config.yaml
stem: "single"
optimizer: "soap"
precondition_frequency: 25
Rows from block 3, named by matrix and row number. Each number is 128 + 32 x the weight over its row's rms, rounded and kept within 0 to 255. All counts start at 0. After the name is the row's rms in percent of the matrix's.
# convs2: project pointwise conv (model.blocks.3.convs.2.weight, 192x768x1), inputs 308-461
convs2.93 103 [ 97 133 151 122 146 104 115 119 106  87  94 165 180 123 111 112 121 201 127 144 141 137 162 179  85 134 138 139 135 142 126 116  86 134 148 168 126 107 142 120 141 161 138 110 141 125 172 143  82 105 130 127 139 133 160 142 106 125 121 163 114 118 125 140 193 117  93 123  83 167  91 125 108 167 118  76 156 147 192 186 107 136 116 155  88 147 147 121 128 133 224  71  93  95 139 108 120 124 157 177 130 138 122 143 160 102 185  70  79 111 127 146  89 142 141 115 148 157 111 147 123 133 141 162 159  91  92  95 141 143 179 112 112 108 183  66  94 105 156 120 118 153 114 182 143  91 119 115 138 103 143 120 169 111]
convs2.94 103 [ 78  69 200 117 117 153  89 119 169  54 119 145 121  87 106 110 104 170  81 118 144 166 187 178 122 142 109 117 134 126 123  55 167 103 147 104  92  68 178 164  68 144 109  79  99 193 118 140 117 144  58 101 123 173 108 108 146 162 112  68 127 169  72 123 107  80 170 105 116 105 104 117  95 188  95 164 117 104  74 133 173 149 104 164 152 123 118 131 174 153 100  85 157  76 157 137  82 178 101 150 123  85 124 134 168 127 155 112 162 148 108 140 138 162 121 125 100 129 156 131 127 143 117 113 123  55  69  80 167  73  94 139 100  83 123 121 143  89 124 124 114 135 153 103 134  91 104 182 124 148 108 112 123 134]
convs2.95 102 [142 121 163 143  88 150  87  82 119 167 114 134 113 124 158 134  90 103 116 111 129  94 122  86 125 148 106 100  84 162  65 167 124 107 109  76 149 147 171  81 120 176 126  69 107 119 201 115 177 164 148 112 110 107  72 167 142 109 136 109 173 161 142  86  63 118 149  67 157 106 154 135  94  98 100 148 141 154 160 109 148 222  87  71 116 135 107 144 119 181 154 141  66 168 135 135 229 170  97 129  84 106  91 119 137 106 115 138 144 115  89  84 102 120 101 106 127 163 131 113 149 118 105 183 115  96 118  96 126  62 161 128 129 114  55 113 165 153 124 125 123  89  99  80 183 215 114 143 148  76 134 142 158 130]
convs2.96 103 [121 164 164 155 113 155  98 157 170 122 185 146 189  99 161 108 159 166 151  87  91 127  97 204 117  89 179 118  66 148 102 133 125 126 112 132 149  98  85 194 161  94 131 152 190  87  87 134 122 120 126 124 139 129 133  72 106 163 185 120 163  91 179 160 135 113 102 143 130 142 149 137 137 121 190 107 114 154 107  63 116 155 109  99  43 154  83 176  76  82 128 129 199 100 117 124 116 103 123 116 156 107 149 120  92 110 156 125 100 105 205 146 124 147 158  86 156 223 110 129 144 122  56 115 162 102 112 101 115 173 150 133  79 129  84  79  96 171 124  73  82 107 113 159 148 105 154 129 125 166 108 141 182 124]
convs2.97 099 [156 161 144 166 125 118  27 138 164 109 128 133 117  99  91  43 214 115 108 169 158 136 133 126 101 164 119 113 108 152 139 117 169 136  28 141 138 116 119 161 127 145  58  92 157 176 167 160 132 120 156 133  92 130 105 127 126 133 121 155 121 138 173 116 135 117 115 149 146 101 102 151  95 130 101  77  96 158 133 175 136 116 124 142  96 143 154 125 114  80  74 206  94 120 173 103 162 128 133 103 123 147 141  88 118 175 187 152 152 117 110 123 152 112 117 134 187  99 123 113  98  97 155 123 131 120  98  67 151 161  94 169 153 134  98 108 119 167 188  96  99 170  84 139 119 111 155 150 166 101 140 161 117 137]
convs2.98 094 [115 145 148 133 157  17 148 132 141 103 141 124 139  99 158 109 143 152 132 148  95 119 130 140 136 176  94 159 114 101 118 142 125 109 191 111 150 117 181 127 143 109 101  73 156 115 200 116  87 116  54 103 172 116 109 160 135  44 181  94 144  89 150 177 113 139 138 151 158 155 122 125 130  90 110 136 156 115 139 117  66 110  87 160 138 118 138 178 112 124 157 202 147 141 137  67 148 178  68  86 174  30 185 183 149 133  58 137 127 141 133  84 125 145 131  93 103 159 128 100 166 182 145  89 103  81 123 111 115  75 121 110 124 159 174 133 136  96 120 130 117 174 175 118 172 175 131 122  82  69 172 147 173 102]
convs2.99 097 [114 142  97 118 133 176  65  87 140 105 151 176 138  40 184  88 107 123 179 114 135 122 121 111 150 177 139 146 128 113 154 100 138  93  90 142 133 142 116 147 128 114 161 149 144 171 151 165 121  95 120 148  80 151 122 150 116 132 185  79 113 109 165 132  98 154 143 105  79 159 114 153 151 165 148 140 102 125 153 124 117 180 165 145 147 121 100 120 166 219 105  87  92 106 100 110 180 132 146 135 115 160  84 161 162 114 122 172 154 186 126 149 101 134 139 116 136 203 189 127 126  97 153  76 116 112 118  63  93 109  58 194 126 144 111 141  87 100 173 101 100 143 174  96 101 124 174 125 128 163 178 134  90 124]
convs2.100 101 [130 110 155 180  74 135 143 134 107 164 166 174 134 136 152  98  98  63 154 125 172  72 116 131  58 151 106  48 121  88  53 114 140 182  92 112 154  82 126 114 124 139 117 130 145  84 114 101 126 177 105 108 114 113  58  98  57 102 164 141 148 140 199 137 129 179 140 138 187 124 132 102 174 115 153  88 116 122 184 138 198 135 134 190 122 104 163 141 137 149 151 148 145 113 145 115 153 108 106  70 145  77 147 207 147 167 147 140 155 202  86 116 125 182  54  85 137 131 130  65 143 168 108  77 110 159 125 118 104 110 176  93 107  22 106 125  97 188  92 180 129  99 108  93 106 131 111  75 168  92 115 212 176 147]
convs2.101 102 [183 150 166 123 137 107 149 117 103 111  81 119  88 116  95 165 181 186 127 137 152  23 120  89 135 177 117  92 125 144 104 131 104 105 122 137  94 166 144  79 129 122 111  74 156  95 145 178 120  95 120 181 108 113 116 107 123  92 141 180 166 107 166 168 102 152 170 141 126 107  86 121 150  77 107 146  94  44 109 182 155 146 106 200 146 120 127  77 130 148 153 160 131 155 103  82 156 204 136 153 128  68 161 130  89 155 140 175 159 145 170  97 105 203 138 147  83 146 148  95 125 151 145 111 112 106  88 219  82 148 142 135 138 153 121 128 109 104  95 152  77 183 110 138 188 173 100 162 117 125 149 121 119 100]
convs2.102 103 [102 102 118 119 131 130 148 129  99 170 121 147 137 193 169 142 121 111 103 194 133 104 202  97 110  98  80 145 124 132 113 115  85  93  76 115 105 120 104 165  89 120 148 151 141 156 126 115  72  56 122 107 121 139 149  68  91 110 119 118 177 172 168 112 112 127 104 107 145  68  84 141 116 132  95 124 118 152 117 149 125  73  56 146 133 159  94 175 147  89 105 108 118 130 138 153 135  97  82 101 127  89 123 125 112 108 135 101 140 121 117  97  93 148 118 120  94 176 120 129  93 108 117 112 177 105  95 175  72 122 110 147 145  89 191  92 171  94 116 172 134 155  94 137 170 146  76 121 146  98 198  82 140 167]
convs2.103 100 [143 127 149 127 198 172 189 166 166 122 151 156 154 141 165 107 158 109 154  87 130 161 107 140 123 154  90 152 170 135 136 162 116 136 167 128 178 122 171 112 119 109 154 151 154 154 134 152 159 139 158 149  81 123  66 165 121 119 199  91 163 147 184 123 146 178  83 164 130 165 139 120 125 125 104 140 104  35 132 143 142  85 182 137 180  98 141 113 136 109 113 116 102 174 134  47 100 119  77  82 102 125  80 180 110 146  70 138 115 155 169 145 132 130 170 148  62 135 133 129 131 116 116 117 151 172  70 102  91 139 141 126 117  97 146 166  72 169  97  67  85 143 144 124 150 135 119 164 129 148 103 155  72 187]
convs2.104 102 [184 109 125  83 117 177 197 124 178 145  41 125 153 182 178 119 191  69 120  83  95  96  96  68 142 173  96  88 133 168 129 124 178  99  68 134 139 120 103 127 103  95  99 141 110 113 141 120 127 122 158 152 129 153 167 106 144 130 135 173 125 198 121  83 110 164 117 132 141 113 150 189 102 100 187  62 104 149 139 137  90 124 144  65  75  92 150 107 169 148 126 162 115 101 103 188 109 126 118 105 132 167  89 134  76 180 161 124 126 118  89 146  96  96 101 133 103 158 165  87 130 140 163 110 156  58 171 117 119 156  98 155 152 114 131 153 157 114 129  86 158  88 136 145 130 167 161 103 162 112 151  78 108 141]
convs2.105 099 [142  60  58  93  97 119 164 123 112 116 183 130 185 222  82 132 127 166 109 104 140 142 123 138  92 174 163  91  78 109 107 149 158 115 148  54 101 130  91 134 101 114 165 129 148 109 100  96 118 117 150 118 139 159 135 148 103 102  62 109 122  91  94 109 118 161  94 151 152 170 161 134 105 132 108  88 166 190 138 142  72 141  97 161 103  80 168 165 130 121 130 170 134 173 115 111  58 167 107 121 110 164 115 105 114 127 112 144 139 132 104 146 181 133 202 132 145 119 126 136 129 121 138 116 109 161 134 151 179  70 110 140  72 169  85  98 108 170 125  84 120 109 171  79  71 129 138  55 143  92 108 132  24 113]
convs2.106 101 [103 124 153 161 130 152  56 171 137 103 129 150 115 167 149 106 124 136 141 141 124 100 123 104 143 168 154 140 145 165 183  67 166  82 101 149 160 159  83 148 104 146 122 140  91  89 157 176  91 178 146 119 123 152 135 145 111 108 130 158 178  92  77  81 123 126 131 116 137  88 129  80 166 159 147 150  90 161 100 147 154 108 139 142  96 155 106 159 154 110 169 136 108 136  87 175 174 131 139  64  82 127  83 160 120 146 102  80 135 164  76 134 126 103 157 100 121 113 107 136 107 108 117 105  58 135 117 107 132  91 117 152 137 103 132 106 156 166 128 113 118 110 115  96 144 133 141 127  93 113 161 140 125 117]
convs2.107 099 [171 116 127 149 129 151 153 133 130  62 164 107 136 141 183 128 119 108 172  78 145  81 117  60 146  59 121  66 112 156 115 114  88 173 145 134 111 154 132 126  95 127 104 139 153 122 161  79  68 137 109 127 138 127 159 100 103 126 142  75 124 156 115 112 146 150 128  81 118 150 130 147 127  92 154 143 103 100 116 131  81 153  80 110 147 222 164 196 148 104  33 189 131  45  99 151 127 172 142 119 130  75 154 108 114 130 145 169 117 141  91 135  85  72  83 102 129  98 125  75 148 117 102 107  83 189 174 169 132  85 210 140 135 135 149  93  92 125 170 186 184 155 120 156 138 139  99 125 119 141 156 148 181 131]
convs2.108 099 [131  69 126 114 138  94 123  98 143 134  96 130 144 157 127  87 118 106 125  69 139 132  93  50 104  98 108 158 142  82 124 103  99 113 198 130 116 131  89 106 148 112 111 177 100 118  68  47 114  93 118 132 109 177 141 174 124 107 102 148 102 121 112  97  68 136 188  91 184 150  94 106 183 132 101  79 166  73 124 142 152 141 149 118 156 130 134 122 135 186 112 157 137  63 114  92 135  72 119 135 138 125 124 112  69 126  82 110  85 125  97 152 120 149 111 135 125  28  86 125 167 181 104 112 107 137 111 143 106 134 147  97 138 167 148 109 121 135 158  98 124 111 163 142 121 150 121 108 119 103 138  74 132 110]
convs2.109 105 [128 109 187 168 117 129 104 121  35 128 140 136 147 150  83  82 190  82  82 103 138 130 133 136 104 137 142  92 117 121 152 113 110 173 163 137 109 220 146 155 146 187 142 169 172 148  94  86 123  82 125 109 162 141 157 101 143 155 126 102 172 114 134  97 138  94 114 112  61 104 168  86 194  74  98 149 109 125 125  86 197  99 133  88 106 181 114 119 103 183 127 110 181 145 163 130 118  82 142 161 148 165 109 151  97 174 155 155 148 131 188 143 121  78 156 124  98 121 187 116 129 125 106 123 143  76 125 164 187 142 127 104 105 143  95 109 173 114 176 196  65 123 142  92 124 154 129  83  89 106  60  96 114 150]
convs2.110 098 [126 157 147  52 106 142  66 170 113 146 172 105 151 166 118  82 126 115 165 157 118 151 119 138 130 144 157 106  90 163  93 151 153 169 118 130  88 198 174 109 128 134 117  87 120 167 171 156  96 168 132 157  90 106 159 143 101  96 202 139 103 113  71 184 126 159 181  77 136 148 128 167 150 139  72  78 149 110 112 129 116 176 115 121 162 160  94 141 114 143  92 126 107 129 112 137 103 132 108 162 157 113 169 132 151  94 177  99 100 138  97 156 111 147 128  99 149 107 165 165  95 111  90 130 135 131 136 143  69 170 107  95 168 109 136 145 102 180 148 152 122 155 115 147 144 145  92 106  76 174 137 112 167 141]
convs2.111 103 [163 105 152 122 162 114 153 133 121  81  78 120 126  96 126  89  76 101 176 107  89 144 136 111 130 194  95 162 176 166 107 173 126 160 108  89  97 120 191 109  89 120 114 145 125 134 136 104 141 153 119 131 118 117  92 153  91 119 159  62  66 148 137  95 123 168 127 145 117 109  81  87 129  96 117 122 111 116 156 157  95 138 132 192 118 151 140  93  96 197 123 135 117  68  43 114 153 155 173 131 168 156  71 108  94 131 117 138 130  60 138 128 125 140  89 170 140 196 169 153 102 132 128  99 166 139 129 127 122  72 143 161 153 152 191  80  99 142 155 128 166 164 141 192 155 114 143 141 139 126 123 167  96 117]
convs2.112 099 [165 124 170 154 112  66 163 111 165 113 114 176 156 102 145 115 156 204 144 129 115 149 183 173 136 154 140 171 124 134  97 145 184 113  78 138  79 112 190 158 158  90  70 123  92 111 118 135 158 190 141  73 103 110 111 101 118 124 108 133  86 159 135 143  70 149 156 141  94  94  84 161  95 154  72 188 122 163  81  92 174 139 181 125 127 114 174 135 120  92 142 154 109 146 215 116 111 110 100  91 107 161 114 162 159 162 119 122 168 167 136 166  77 132 178 164 136 159 105 148 121 143 131 119 144  82 124  95  85 168  98 124 148 104 122 115 111 135 185 116 178 111 135  51 136 152 105  94 133 110 150 115  57 107]
convs2.113 099 [111  75 123 140  89 100 156 118 193  96 166 131 132 124 172  90 120 138 141  61 161  74 112 177 119  91 132 192 100 119 165  86 110  85  89  87 101 117 116  72 133 173 117  90  61  97  69 131 116 126 156 130 168 117 125 147 129 136 156 160 164 130 127  77  86 121  90 158 113 106 136 158 159 127  96 129 168 158 126 118 110 105 130 187 127 183 133 122 104  94 162 108  85 160 104 139 179 110 136 103 150 111  99  72 102 183 122  66  87 107 110  98 117 172 140 121 122 120 114  78 136 131 108 129  78  85 120  87 147 126 204 127  82  88 133 161 140 132 179 176 128 134  92 113 129  93 104 120 163 131 114 140 103 131]
convs2.114 105 [ 54 110 196 127 107 113 169  69 128 144 124  95 170 171 146 130 139 108 134 134 151 147 184 170  99 142 141 134 130 121 136 122 129 162  88  69 124 116 152 131  51 131 138 113 103  82 132  44 134  74 117  70 127 151  53 139 182 165 139 160  59 134 148 180 178 190 115  99 106 154 115 101 138 127 125 103 169  92 108 122 113 105 140 176 112 126 147 119 184 195 110 121 176 179  97  95  68 124  99 109 168  94 112 117 120 182  57  98 115  30 136 129 113 107 145 120 131 187 110 149 103 169 129 108 131 117 121  94  38 141 128 127 168 101 165 130 162 138 162 125 133 163  76 153 142  84 112 128 119 126 137 133 144 106]
convs2.115 095 [138 116 133 105 106 122 117 122 160 124  90  69  96 139 173 118 155 117 163 135 115  69 166 198 135 153  86 152 120  56 147 150 143 136 159 144 142 139 166 119 148 133 134 152  84 101 157 129  93 110  71 138 183 138 136 101 144  83 110 149 189 133 128  70 111 139 131 179 128 170 152 130 129  77  51 139 140 180 135 130 131 152 169 153 171 121 133 101 132 139 130 133  88 123 140 117 151 119 133 167 117 177 219  94 138 123 121 138 175 162 199  78 151  92 153 150 201 148 158 119 137 170 138 172 144 159 147 106  88 159 147 137  91 135 153 106  90  49  79 120  94  80  81 115  96 208 172 141 112 135 129 107 113 103]
convs2.116 100 [109  53 120 190 121  84 108 134 158 127 144 161 130 145 107 170 105 188 169 122 103 130 155  60 109 151  93  97 172  99 100 154 123 170 104 148 158 118 127 138 161 106 156 114  96 120 130 161 134 147 127 165 137 179 121 178  88 169 127 179 155  68 146 106 107 112 103 170 171 105 144  73 129  69 142 148 103 157 114  80 129 144 122 131  93 176 183 143 130  73 183 116 152 141  66 121 161 103  83 111 167 111 140 145 121 141 135 136 145 137 170 128 139 145 100 159 106 138 118 145 152 131  95 105 164 166 126  87 184 165 121 158 128 175  94  74 147 127 134 183 153 143  98 155 123 135 147 239 169 131 138 137 106 125]
convs2.117 100 [164 140 157 107 134  62 105 105 170 120 113 144 104 181 154  89 145  92 122 107 131 176 232 103 120 119 195  65 146 145 136 111 119  99  77 160 118 138 110 162  89 160 123 126 131 109  89 123 177 182 151 120 119 119 115 151  77  97  74 123 134 148 109 147 181 123 146 178 136  94 177 158 162 108 136 200 121 123 184  85  61 137 157 131  61 148 141 119 139 168 149 130  87 113 133  67 119 109 138 134 107 154 151 178 123 112  76  92 194 131 110 139 181 120  86  72  78 147 190 103 153 137 131 171 138  76 134 130 159 110 111 126 174 140 110 106 112 134 133 128 162 160 133 126 112  96 138  77  81 138 130 144 107 115]
convs2.118 102 [103  95 139 132 103 199  93 156 116 132 118 112 125  93 137 109  94 118 184 138 105 131 148 110 145 183  67 148 176 101  99 133  77 112 122 176 114 139 146 144 110 110 118 142 157  48 174 146 126  87 179 131 106 108  66 151 108 152 161  92  58 120  92 150  72 146 153  71 113 134 175  97 114 151  75 164  87 124 106 112 117 105 163 128  93  54 136 123 136 127 133 126 131 160 104 132 119 138 114 143  63 112 192 116 142  72 202 165 199 193 124 107 130 161 170 154 143  57 147 124  72  70 111 113 141 147 137 123 153 107 154  87  70 144 152 120 183 113  88 107 172 174 184 163  93 124 174 172  77 114 217 101 138 160]
convs2.119 098 [166 104  98 180 187 125 150 171 122 142 175 164 128 165 161 149 163 136 110 140 137  86 156  87 148 144 138 106 145 157 142 128 100  97 178 163 187 115  81 127 147 118 193 117 113 170 125 153 121 132 109  94 173 159 150 168 101  98  97  56 183 122 138 149 126  51 113 114 130  52 153 124 152 132 145 108 177 181 165 152 110 140 134 144 190  80  38 146 115 154 127 121  84 134 129  77 108  57 143  77 159 112  68 114 148 141 137  88 141 123 153 125 152  95 159 155 121 139 129  58 100 133 116 141 190 127 148 102 157 225  97 151 101 150 112  95 112 193 198  26 148 146  79 117 180  95 113 124 146  88 162 117 160 111]
convs2.120 105 [155 101 183 121 134 107 119 125  92 120 130 128  91 138 103 128  64 141  80 112 108 157 133 149 148 119 134 147  96  54 162 132 117 142 145 194  80 158 118  88 139 117 156 108  55 157 168  80 114 208 149 143 133 126  63 141 142 125 145 155  52 115  92 128 147 160 133 138 113 152 143 101 113 116 144 110 127 112 131  95  90 147  92 132  90 163 138 148 156 132 123  70 112  62 109 127 200  58 177 138 155  94  93 126 136  76  84 108 132 152 121 182 120 121 160 171 143  92 133 102 111 189 117  77  88 142 101 151 148 150  93 145 152  84 134 190 150 139 132 113 146 122 149 129 140 124 151 127  51 138 185 100  96 121]
convs2.121 101 [ 80 168  82 161 118  46 173  63 219 219  97 145 154 147 136 141  97  98 100 160  94 150  94 167 212 151  96  66 130 122  72  90 185 112 144 128 123 149 119 128 109 142 138 120 138 120  71 156 138 141 143  82 152 158 108 100 123 107 108 102 172 115 124 162  65 140 132 111 126 146 149 214 110 121 100 163 103  79 105 186 166 137 145 154 107 127 129 115 154 144  43 112 135 119 100 137 181 152 123 122 192 187  88 154 151  83 116 105 149 137 115 179 122  70 168  92 122 144 100 129 116 131 147 131  73  89  88  40  75 119 163 108 151 163 107 166 124 138 107 110 188 105 127 140  89 123 121 122 150  90 124 125 133 193]
convs2.122 096 [157 176 181 113 120 102  94 143 144 101 120 108 128  57  86 154 120 130  90 101  72  41  80 109 150  43 158  70 126 171 153 121 107 140 154 108 111 132  95 168  99 116 117 127 155 103 108  61 115  76 123 119 138 126 173  44 102 130  98 148 160 145 153  85  90 118 173 164 149 168 165 169 116 136 132 151 133 147  65 170 119 164 151  92 115 114  97  91 173 128 139 143 132 187 129 135 116  98  66 165 125 147 121 133 143 138 149  69 111 127 227 128 118 108 130  97 121 207 141 165 153 177  89 162 130 120 109 118  90 103 162 143 102 168 156 122 142 158 135 107 122 143 128 112 164 112  85 180 107 103 126 152 126 142]
convs2.123 100 [ 92 174 178 112 145 129 131  80 191 105 208 131  95  95  83 143 146 131 105 165 105 154 162 118  94 135  94  95  43 108 133 138  86 138 144 153 196 190 146 193  78 124 164 116 156 103 104 109  52 142 149 139 141 152 146 113 129 131 137 133 134 160 140 157 146 171 104 157 161  86 117 134 158 108  80 142 103 101 115 128 130 115 154 133 127 100 113 141  39  93 163  63 145 136 124 134 105 114 151 114 150 177 117 170 137 148  87 140 157 183 150  91  51 131 127 106 139 175 157 190 134 121 137 114 119 113 119 169 129 114 119 118 125 102 103 122 136 150 181 184 108  62 122 133 170 101 128  55  72 128  47 149 161  78]
convs2.124 097 [141 140 117 141 135 173  94 111 171  88 199 123 128 103 117 146 130 149  97 116 105 125 128 143 148 104 154 189 102 138 164  81 137 146  95 159 135 125  67 161 116 103 205 119 213 164 138 144 120 158 110  65 147  88 131  90  81 136 128  92 128 144 109 153 121 154 128 104 162  81  73 120 169 127 140  91 139 150 147 108 149 147 117 156 150  78 146  88 147 194 138 157 143 130 153 150 112 137 136 107 158  83  52 138 160 164 145 163 120 179 143  73 121 126 130 161 158 142 112  99 118 114 112 114 138 132 128 159 131 144 120 231 117 140 104  67 115  96 130 126 127 180 113 126 156  84  82 119 111 147  95 100 130 140]
convs2.125 096 [ 93 141 152 166 130  96 102 206 141 135  79  81 136 186 153  34 169 200 117 114  94  93 124 144 118 118  92 107 162 125 102 113 198 130 169 143 152  76  93 133 120  60 215  74 143 122 164  77 154 109 106 139 103 150 124 157 133 125  66 114 133  99  99  98  82  83 152 126 125  96  98 167 139 168  88 113 219 149 163  93 126 178 166 117 160  80 178 141 142 204 109 165 164 124  92 155 152 118 107 105 166  80  86 200  99 157 145 140 106 159  97 124 148 128 129 152  88 146 116 112 122 112 145 150 100  77 131 160 168  95 134 118  92 173  93 194 117 153 142 153 153 113 122 169 121 156 129  73 155 121 126 106  62 127]
convs2.126 100 [105 179 144 121  87 154 122 127 129 147 145 174 118 164  87  95 172 161 113 130 156 158 128 120 176  76  85 124 154  98  60 116 110 109 152 108 130 167 137 120 150 155 112  94 169 154 142 152 144 169 148 115 156 125 143 139 164 157  88 183 125 110 166 175 108 107  95 127 143 139 128 144 162 115 155 113 170 130 142 150 163 120 132 157 109  73  97 140 120 114 138 155  87 174 101  70 117 104 103 165 119 113 125 201 156 174 109 122 116 104 133 140  94 113 121 139  86  85 124  96 121 117  99  78  99 125 112 101 130 135 130 158 187 117 147  90 152 122 133 132 124 131 148 132 173 122  78 171 128  92 153 116  93 175]
convs2.127 102 [108 118  87 151 177 160 148 131 106  91  95 156 104 163 153 125  96 164 102 145  89 197 173 164 153  53 139 164 112  86 127 214 126 147 151 135 101  70 195 134 127 136 121 144 119 185 143 125 152 141  83 123 169 131 140  91 130 133 134 174 150 146 161 117  65 106  94 142  99 211 126 159 143 102 134 173 113 175 122  26  73  99 173 115 151 141  53 132 103 121 133 119 135 174 196 144 130 110 122  87 140 144 167  91 109 105  94  84 138 117  96 125  87 183 175 153 144 136  62 159 157 132 144 170 139 122 126 115 144  84 125 178 184  72 135 123 128 144 112 179 113 134 123 168 165 120  98  80 114  69 173 142 105 157]
convs2.128 101 [138 126 106 116  81 147 184 120  95  75 123 127 140 193 133 111 139 163 146 115 187 127 114  82 177 104 167  63  67 128 190 100 146 162  64 113 153  96 119 120 125  95 110 174  64  75  95 127 123 118 151 136 127  87 104 129 142  94  84 121 128 105 171 147 133 152 128 160 110 176 147 116 177  93 123  80  87 138 114 159 142  63  95  89  99  90  90 101 123 119 116 154 136 126  94 163  94 136 100 105 137 172 122 185 147 172 122 117 161  70 121 209 149 102 154 139  56 115 149 183 127 255 171 155 149 144 187 172  94  64  80  88 158 125 117 157 127 139 116 130 127 128 170 194 136 120 171  73  93 100 124 144 156  79]
convs2.129 097 [123 133 111 149  84  83  87 121 114 120 115 101  93 123  79 127 140 136 164  94  82 132  88 141  59  65  89 103 102 130 156 124 156 153  49 103 132 154 119 194 130 124 123 148  97 117 138  66 114 120 146 159 149 107 181 150 108 152 132 175 112 164 134 157 124 138 102 101 116 153 119 101 120  97 183  84 132  93  80 115 174  77 162 109 138 103 181  53  89  91 143 103 100 106 117  90 114  63 135 120 134 102 146 159  92  79 103 135 180 147 140 118 126 129 130 104 136 135  55 182 169 138  80 123 148 111 156 150  83  69 138 146 125 122  91  85 135 153  86 140 195 113 127 154 134 144 170  72 171 112 108 123 108 107]
convs2.130 103 [121 111  93 112 173 122  36 170  81  94 116 140 138 165  71 135 170 162 121 135 131 140  92 146 135 144 152 159 169 169  86 179 115 137  94 114 110 111 129 130 118 170 127 167 138 120  55  99 128 101 105 103 106 169 170 148 132 125 175 166 120  97  85 154 144  74 162 190 171 143 108 175 136  86 162 131 114 128  26 136 153 111  81 160 154  96 109 124 112 145 110  78 116 170 122 146 113 118 157 144 154 135  91 113 136 166 116 142 119  94 137 125  96 105  86 167 165 125 103 177 147 113 117  77 143 151 129 195 191 114 122 148 107 144  78 145  96 100 239 116 176 151 102 111 131  66  95  98 136  83 131 113 105 115]
convs2.131 101 [135 145 134 115 102 158 122  92 153 154  88 122 151 151 178 164 135 186 145 140 129  98 150 140 120 188  98 161  78 133 158  91 103 143 131 199 145  89 186 127 130 121 121 141 111  75 124 194 102 168 153 200 122 168 172 129 157 107 129 130  98 110 155 198 130 200 156 119 171 141 122 103 115  69 139 157 131 155 134  97 206 161 104 115 141 122 172 117  98  79 108 129 139 113  79 155 161 126  89  81 138 142  95 154 151 156 170 121 138 122  58 114 100 145 119 146 124  86 123  51 144 140 156 125 157 153 201 127 166 111 117 121 116 108 103 130 155 115 121 152 128 148 148  77  87 151  70  86 147 131 147 144 148 138]
convs2.132 098 [127 144 158 109  73 154 149  98  82 133 145 154  99  96 151 148 110  32 105 114  83 120 135 129  67 115 181 114  92 186 126 126 120 105 151 161 185 157 156  95 155 173 104 168  63 118 103 120  89 131 126 115 179 161 140 106  94 128 179 101 159 147 101 145 150 200 177 127 104  90 140 148 164  68 164  90 143 166  74  87 107 124 137 158 141 150 148 117 104 146 159 134  65 116 178 196 163  83 178 133 137 112 104 134 134 118 157  99 128  71 160  79 126 177  67  99 160 181 128 207 129 112 129 164 100 113 145 141 119 171 149  84 177 114 118 130 133  80 148 144 138 138 127  79 174 136 143  99 130 145 222 108 123 121]
convs2.133 098 [162 149  80 147 151  77 137 100 151 154 136 148 136 133 119 106 133 150 141 143  88 140 124 119  97 180  95 163 180 135 173 123 108  90  73 146 179 103 155 150 160 167 128 159 115  85 151 167 164 133 128 113 139 120 113 161 172  94 107 153 111 137 155 102 138 107 123 136 142 148 107 136 176 102 174  76 143 193 126 151 124 154 147 155  71 156 135 193 165 107 122 124 103 127  76 104  90 138 139  64 160 137 118 130  94 158 155 115 154 148  92 126 162 122 133 117 104 151 155  63 145 148 112 125  78 168 103 108 135 108 100 184 156 152 122  97 139 111 134  79 120  52 161  83 147 134 160 137 130 188 130 113 118  96]
convs2.134 099 [168 151 156 164 170 178  91 114 126  74 140  96 122 103  91  99  55 128 149 141 167  94 136  92 153  85 149  97 118 149 178  78 104 113  74 130 115 103 153 163  68 184  88  90 111 104 142 133 120 179 118 158 111 146 135  99  59 108 181 154 105 135 128  72  81  77 152 114 159 113 135  60  92 115 160 156 120 105 117 115 125 147 123 117 162 117  93  96 102 142 131 199 130 165  49 135 132 156  86 164 129 111 116 161 184 120 157 139 129 148 103  91 137 104 144 129 144 167 112  49 147  92  63 131 131 162 121  92 119 139  78 108 124 123 113 130 111 176  51 154 112 128 129 118 108 168 117 128 140 139 132 182 162 115]
convs2.135 104 [122 136 116  94 108 134 173 111 114 123 127 133 158 129 163 159 161  94 142 166 125 144 152 137 101  97 197 168 147 120 175 153  92  29 138  54  97 123 148 126 137  65 162 168  77 156 137 195  82  52 152  81 117 124 136 143 122 118  38 189 145 165 133  99 185 145 141 125 144 104 148 138 154 175  94  86 139 103 116 136 134 124 153 123 161 166 175 145  80 133 152  62 111 159 122 151 132 118 106 118 188  70 114 105 193 134 141 163 168 144 123 104  95 122  84  89 133  95 137 146  89 125 134 155 109  79  94 183 124 124 146 116 186  99  74 120 122 137 166 121 152 176 110  67 137 106 156 140 134 103 123 135 164 151]
convs2.136 098 [145 108  93 101 152 105  75 190 134 136 126 122  79 130 121 113 151 135 126  82  99 133  69 118 161 124 146 106 174 131 118 139 147 120 129 107 176 123 102 111 107 128 128 129  61 150 174 144 123 111 135 139 136 134 184 146  80 111 100 112 117 140 130  92 197 145 130 141 149 115 110  96 148 110 190  24 189 100 125  77 159 193 149 136 116  88 140  65 197 174 129 127  64 170  93 123 144 169 117 110 146 102 168 198 119 118 138 117  87 137 127 179  87  96 168 125 180  89 138  58  84 125 134 183 189 127 128 133  78 134 126  67 108 124  58  75 106 155  76 171 152 117 142 127 129 130 138 205 120 145 158  96 106 122]
convs2.137 098 [117 178  94 131 203 138  92 130 130 162 151 138 123 109  95 178 141 130 122  52 189  99  68 107  98 157 132 130 165  78 124 113 109 164 107 135 119 136 135 122 184 172 136 127 123 107 146 124 127  87 147 101 153 138 101 131 149 130 102 114  73  80  62  95 155  96 121 138 112 132 126  65 147 126 123 182 154  89 143 189 166 129 164 186 114  82 153 135 114 130 137 103 149 123 132 136 119  39 140 133 105 162 182  88 108 168  82 122 137 149  68 126 130 120 103 117 128 151 147 131 103 145 152 117 101 157 196 174 170  82 117 117 188 147 110 110 138 167 102 101 125 110  86 114 141 128 141 131  99 146 101 140 111 138]
convs2.138 100 [156 139 103 187 133 157 166 140 114 146 118 175 121 151 104 201  88 157 135 156 123 141  94 121  95 108 147 145 139 132 102 198 143 117  92 103 168 189 109 150 112 149 135 129 152 167 139 120 152 148 137 109 118  86 107 171 118 133 162 106 148 121 172 151 132 120  52 135 104  90  94  75 150 189 154 171 205 148 126 145  73 186 105 123 147 152 154 103 129  77  70 108  70 130 114 117 108 173 126 124 140 111  97  70 137 140 170 113  89 127 135 107 158 153 149 140  88 115 146 118 130 133 126  72 154 120 159 143 126 153 108 154 117 125 129  97  81 101 150 151 121 106 151  97 149 146 170 129 142 175 105 112 167 143]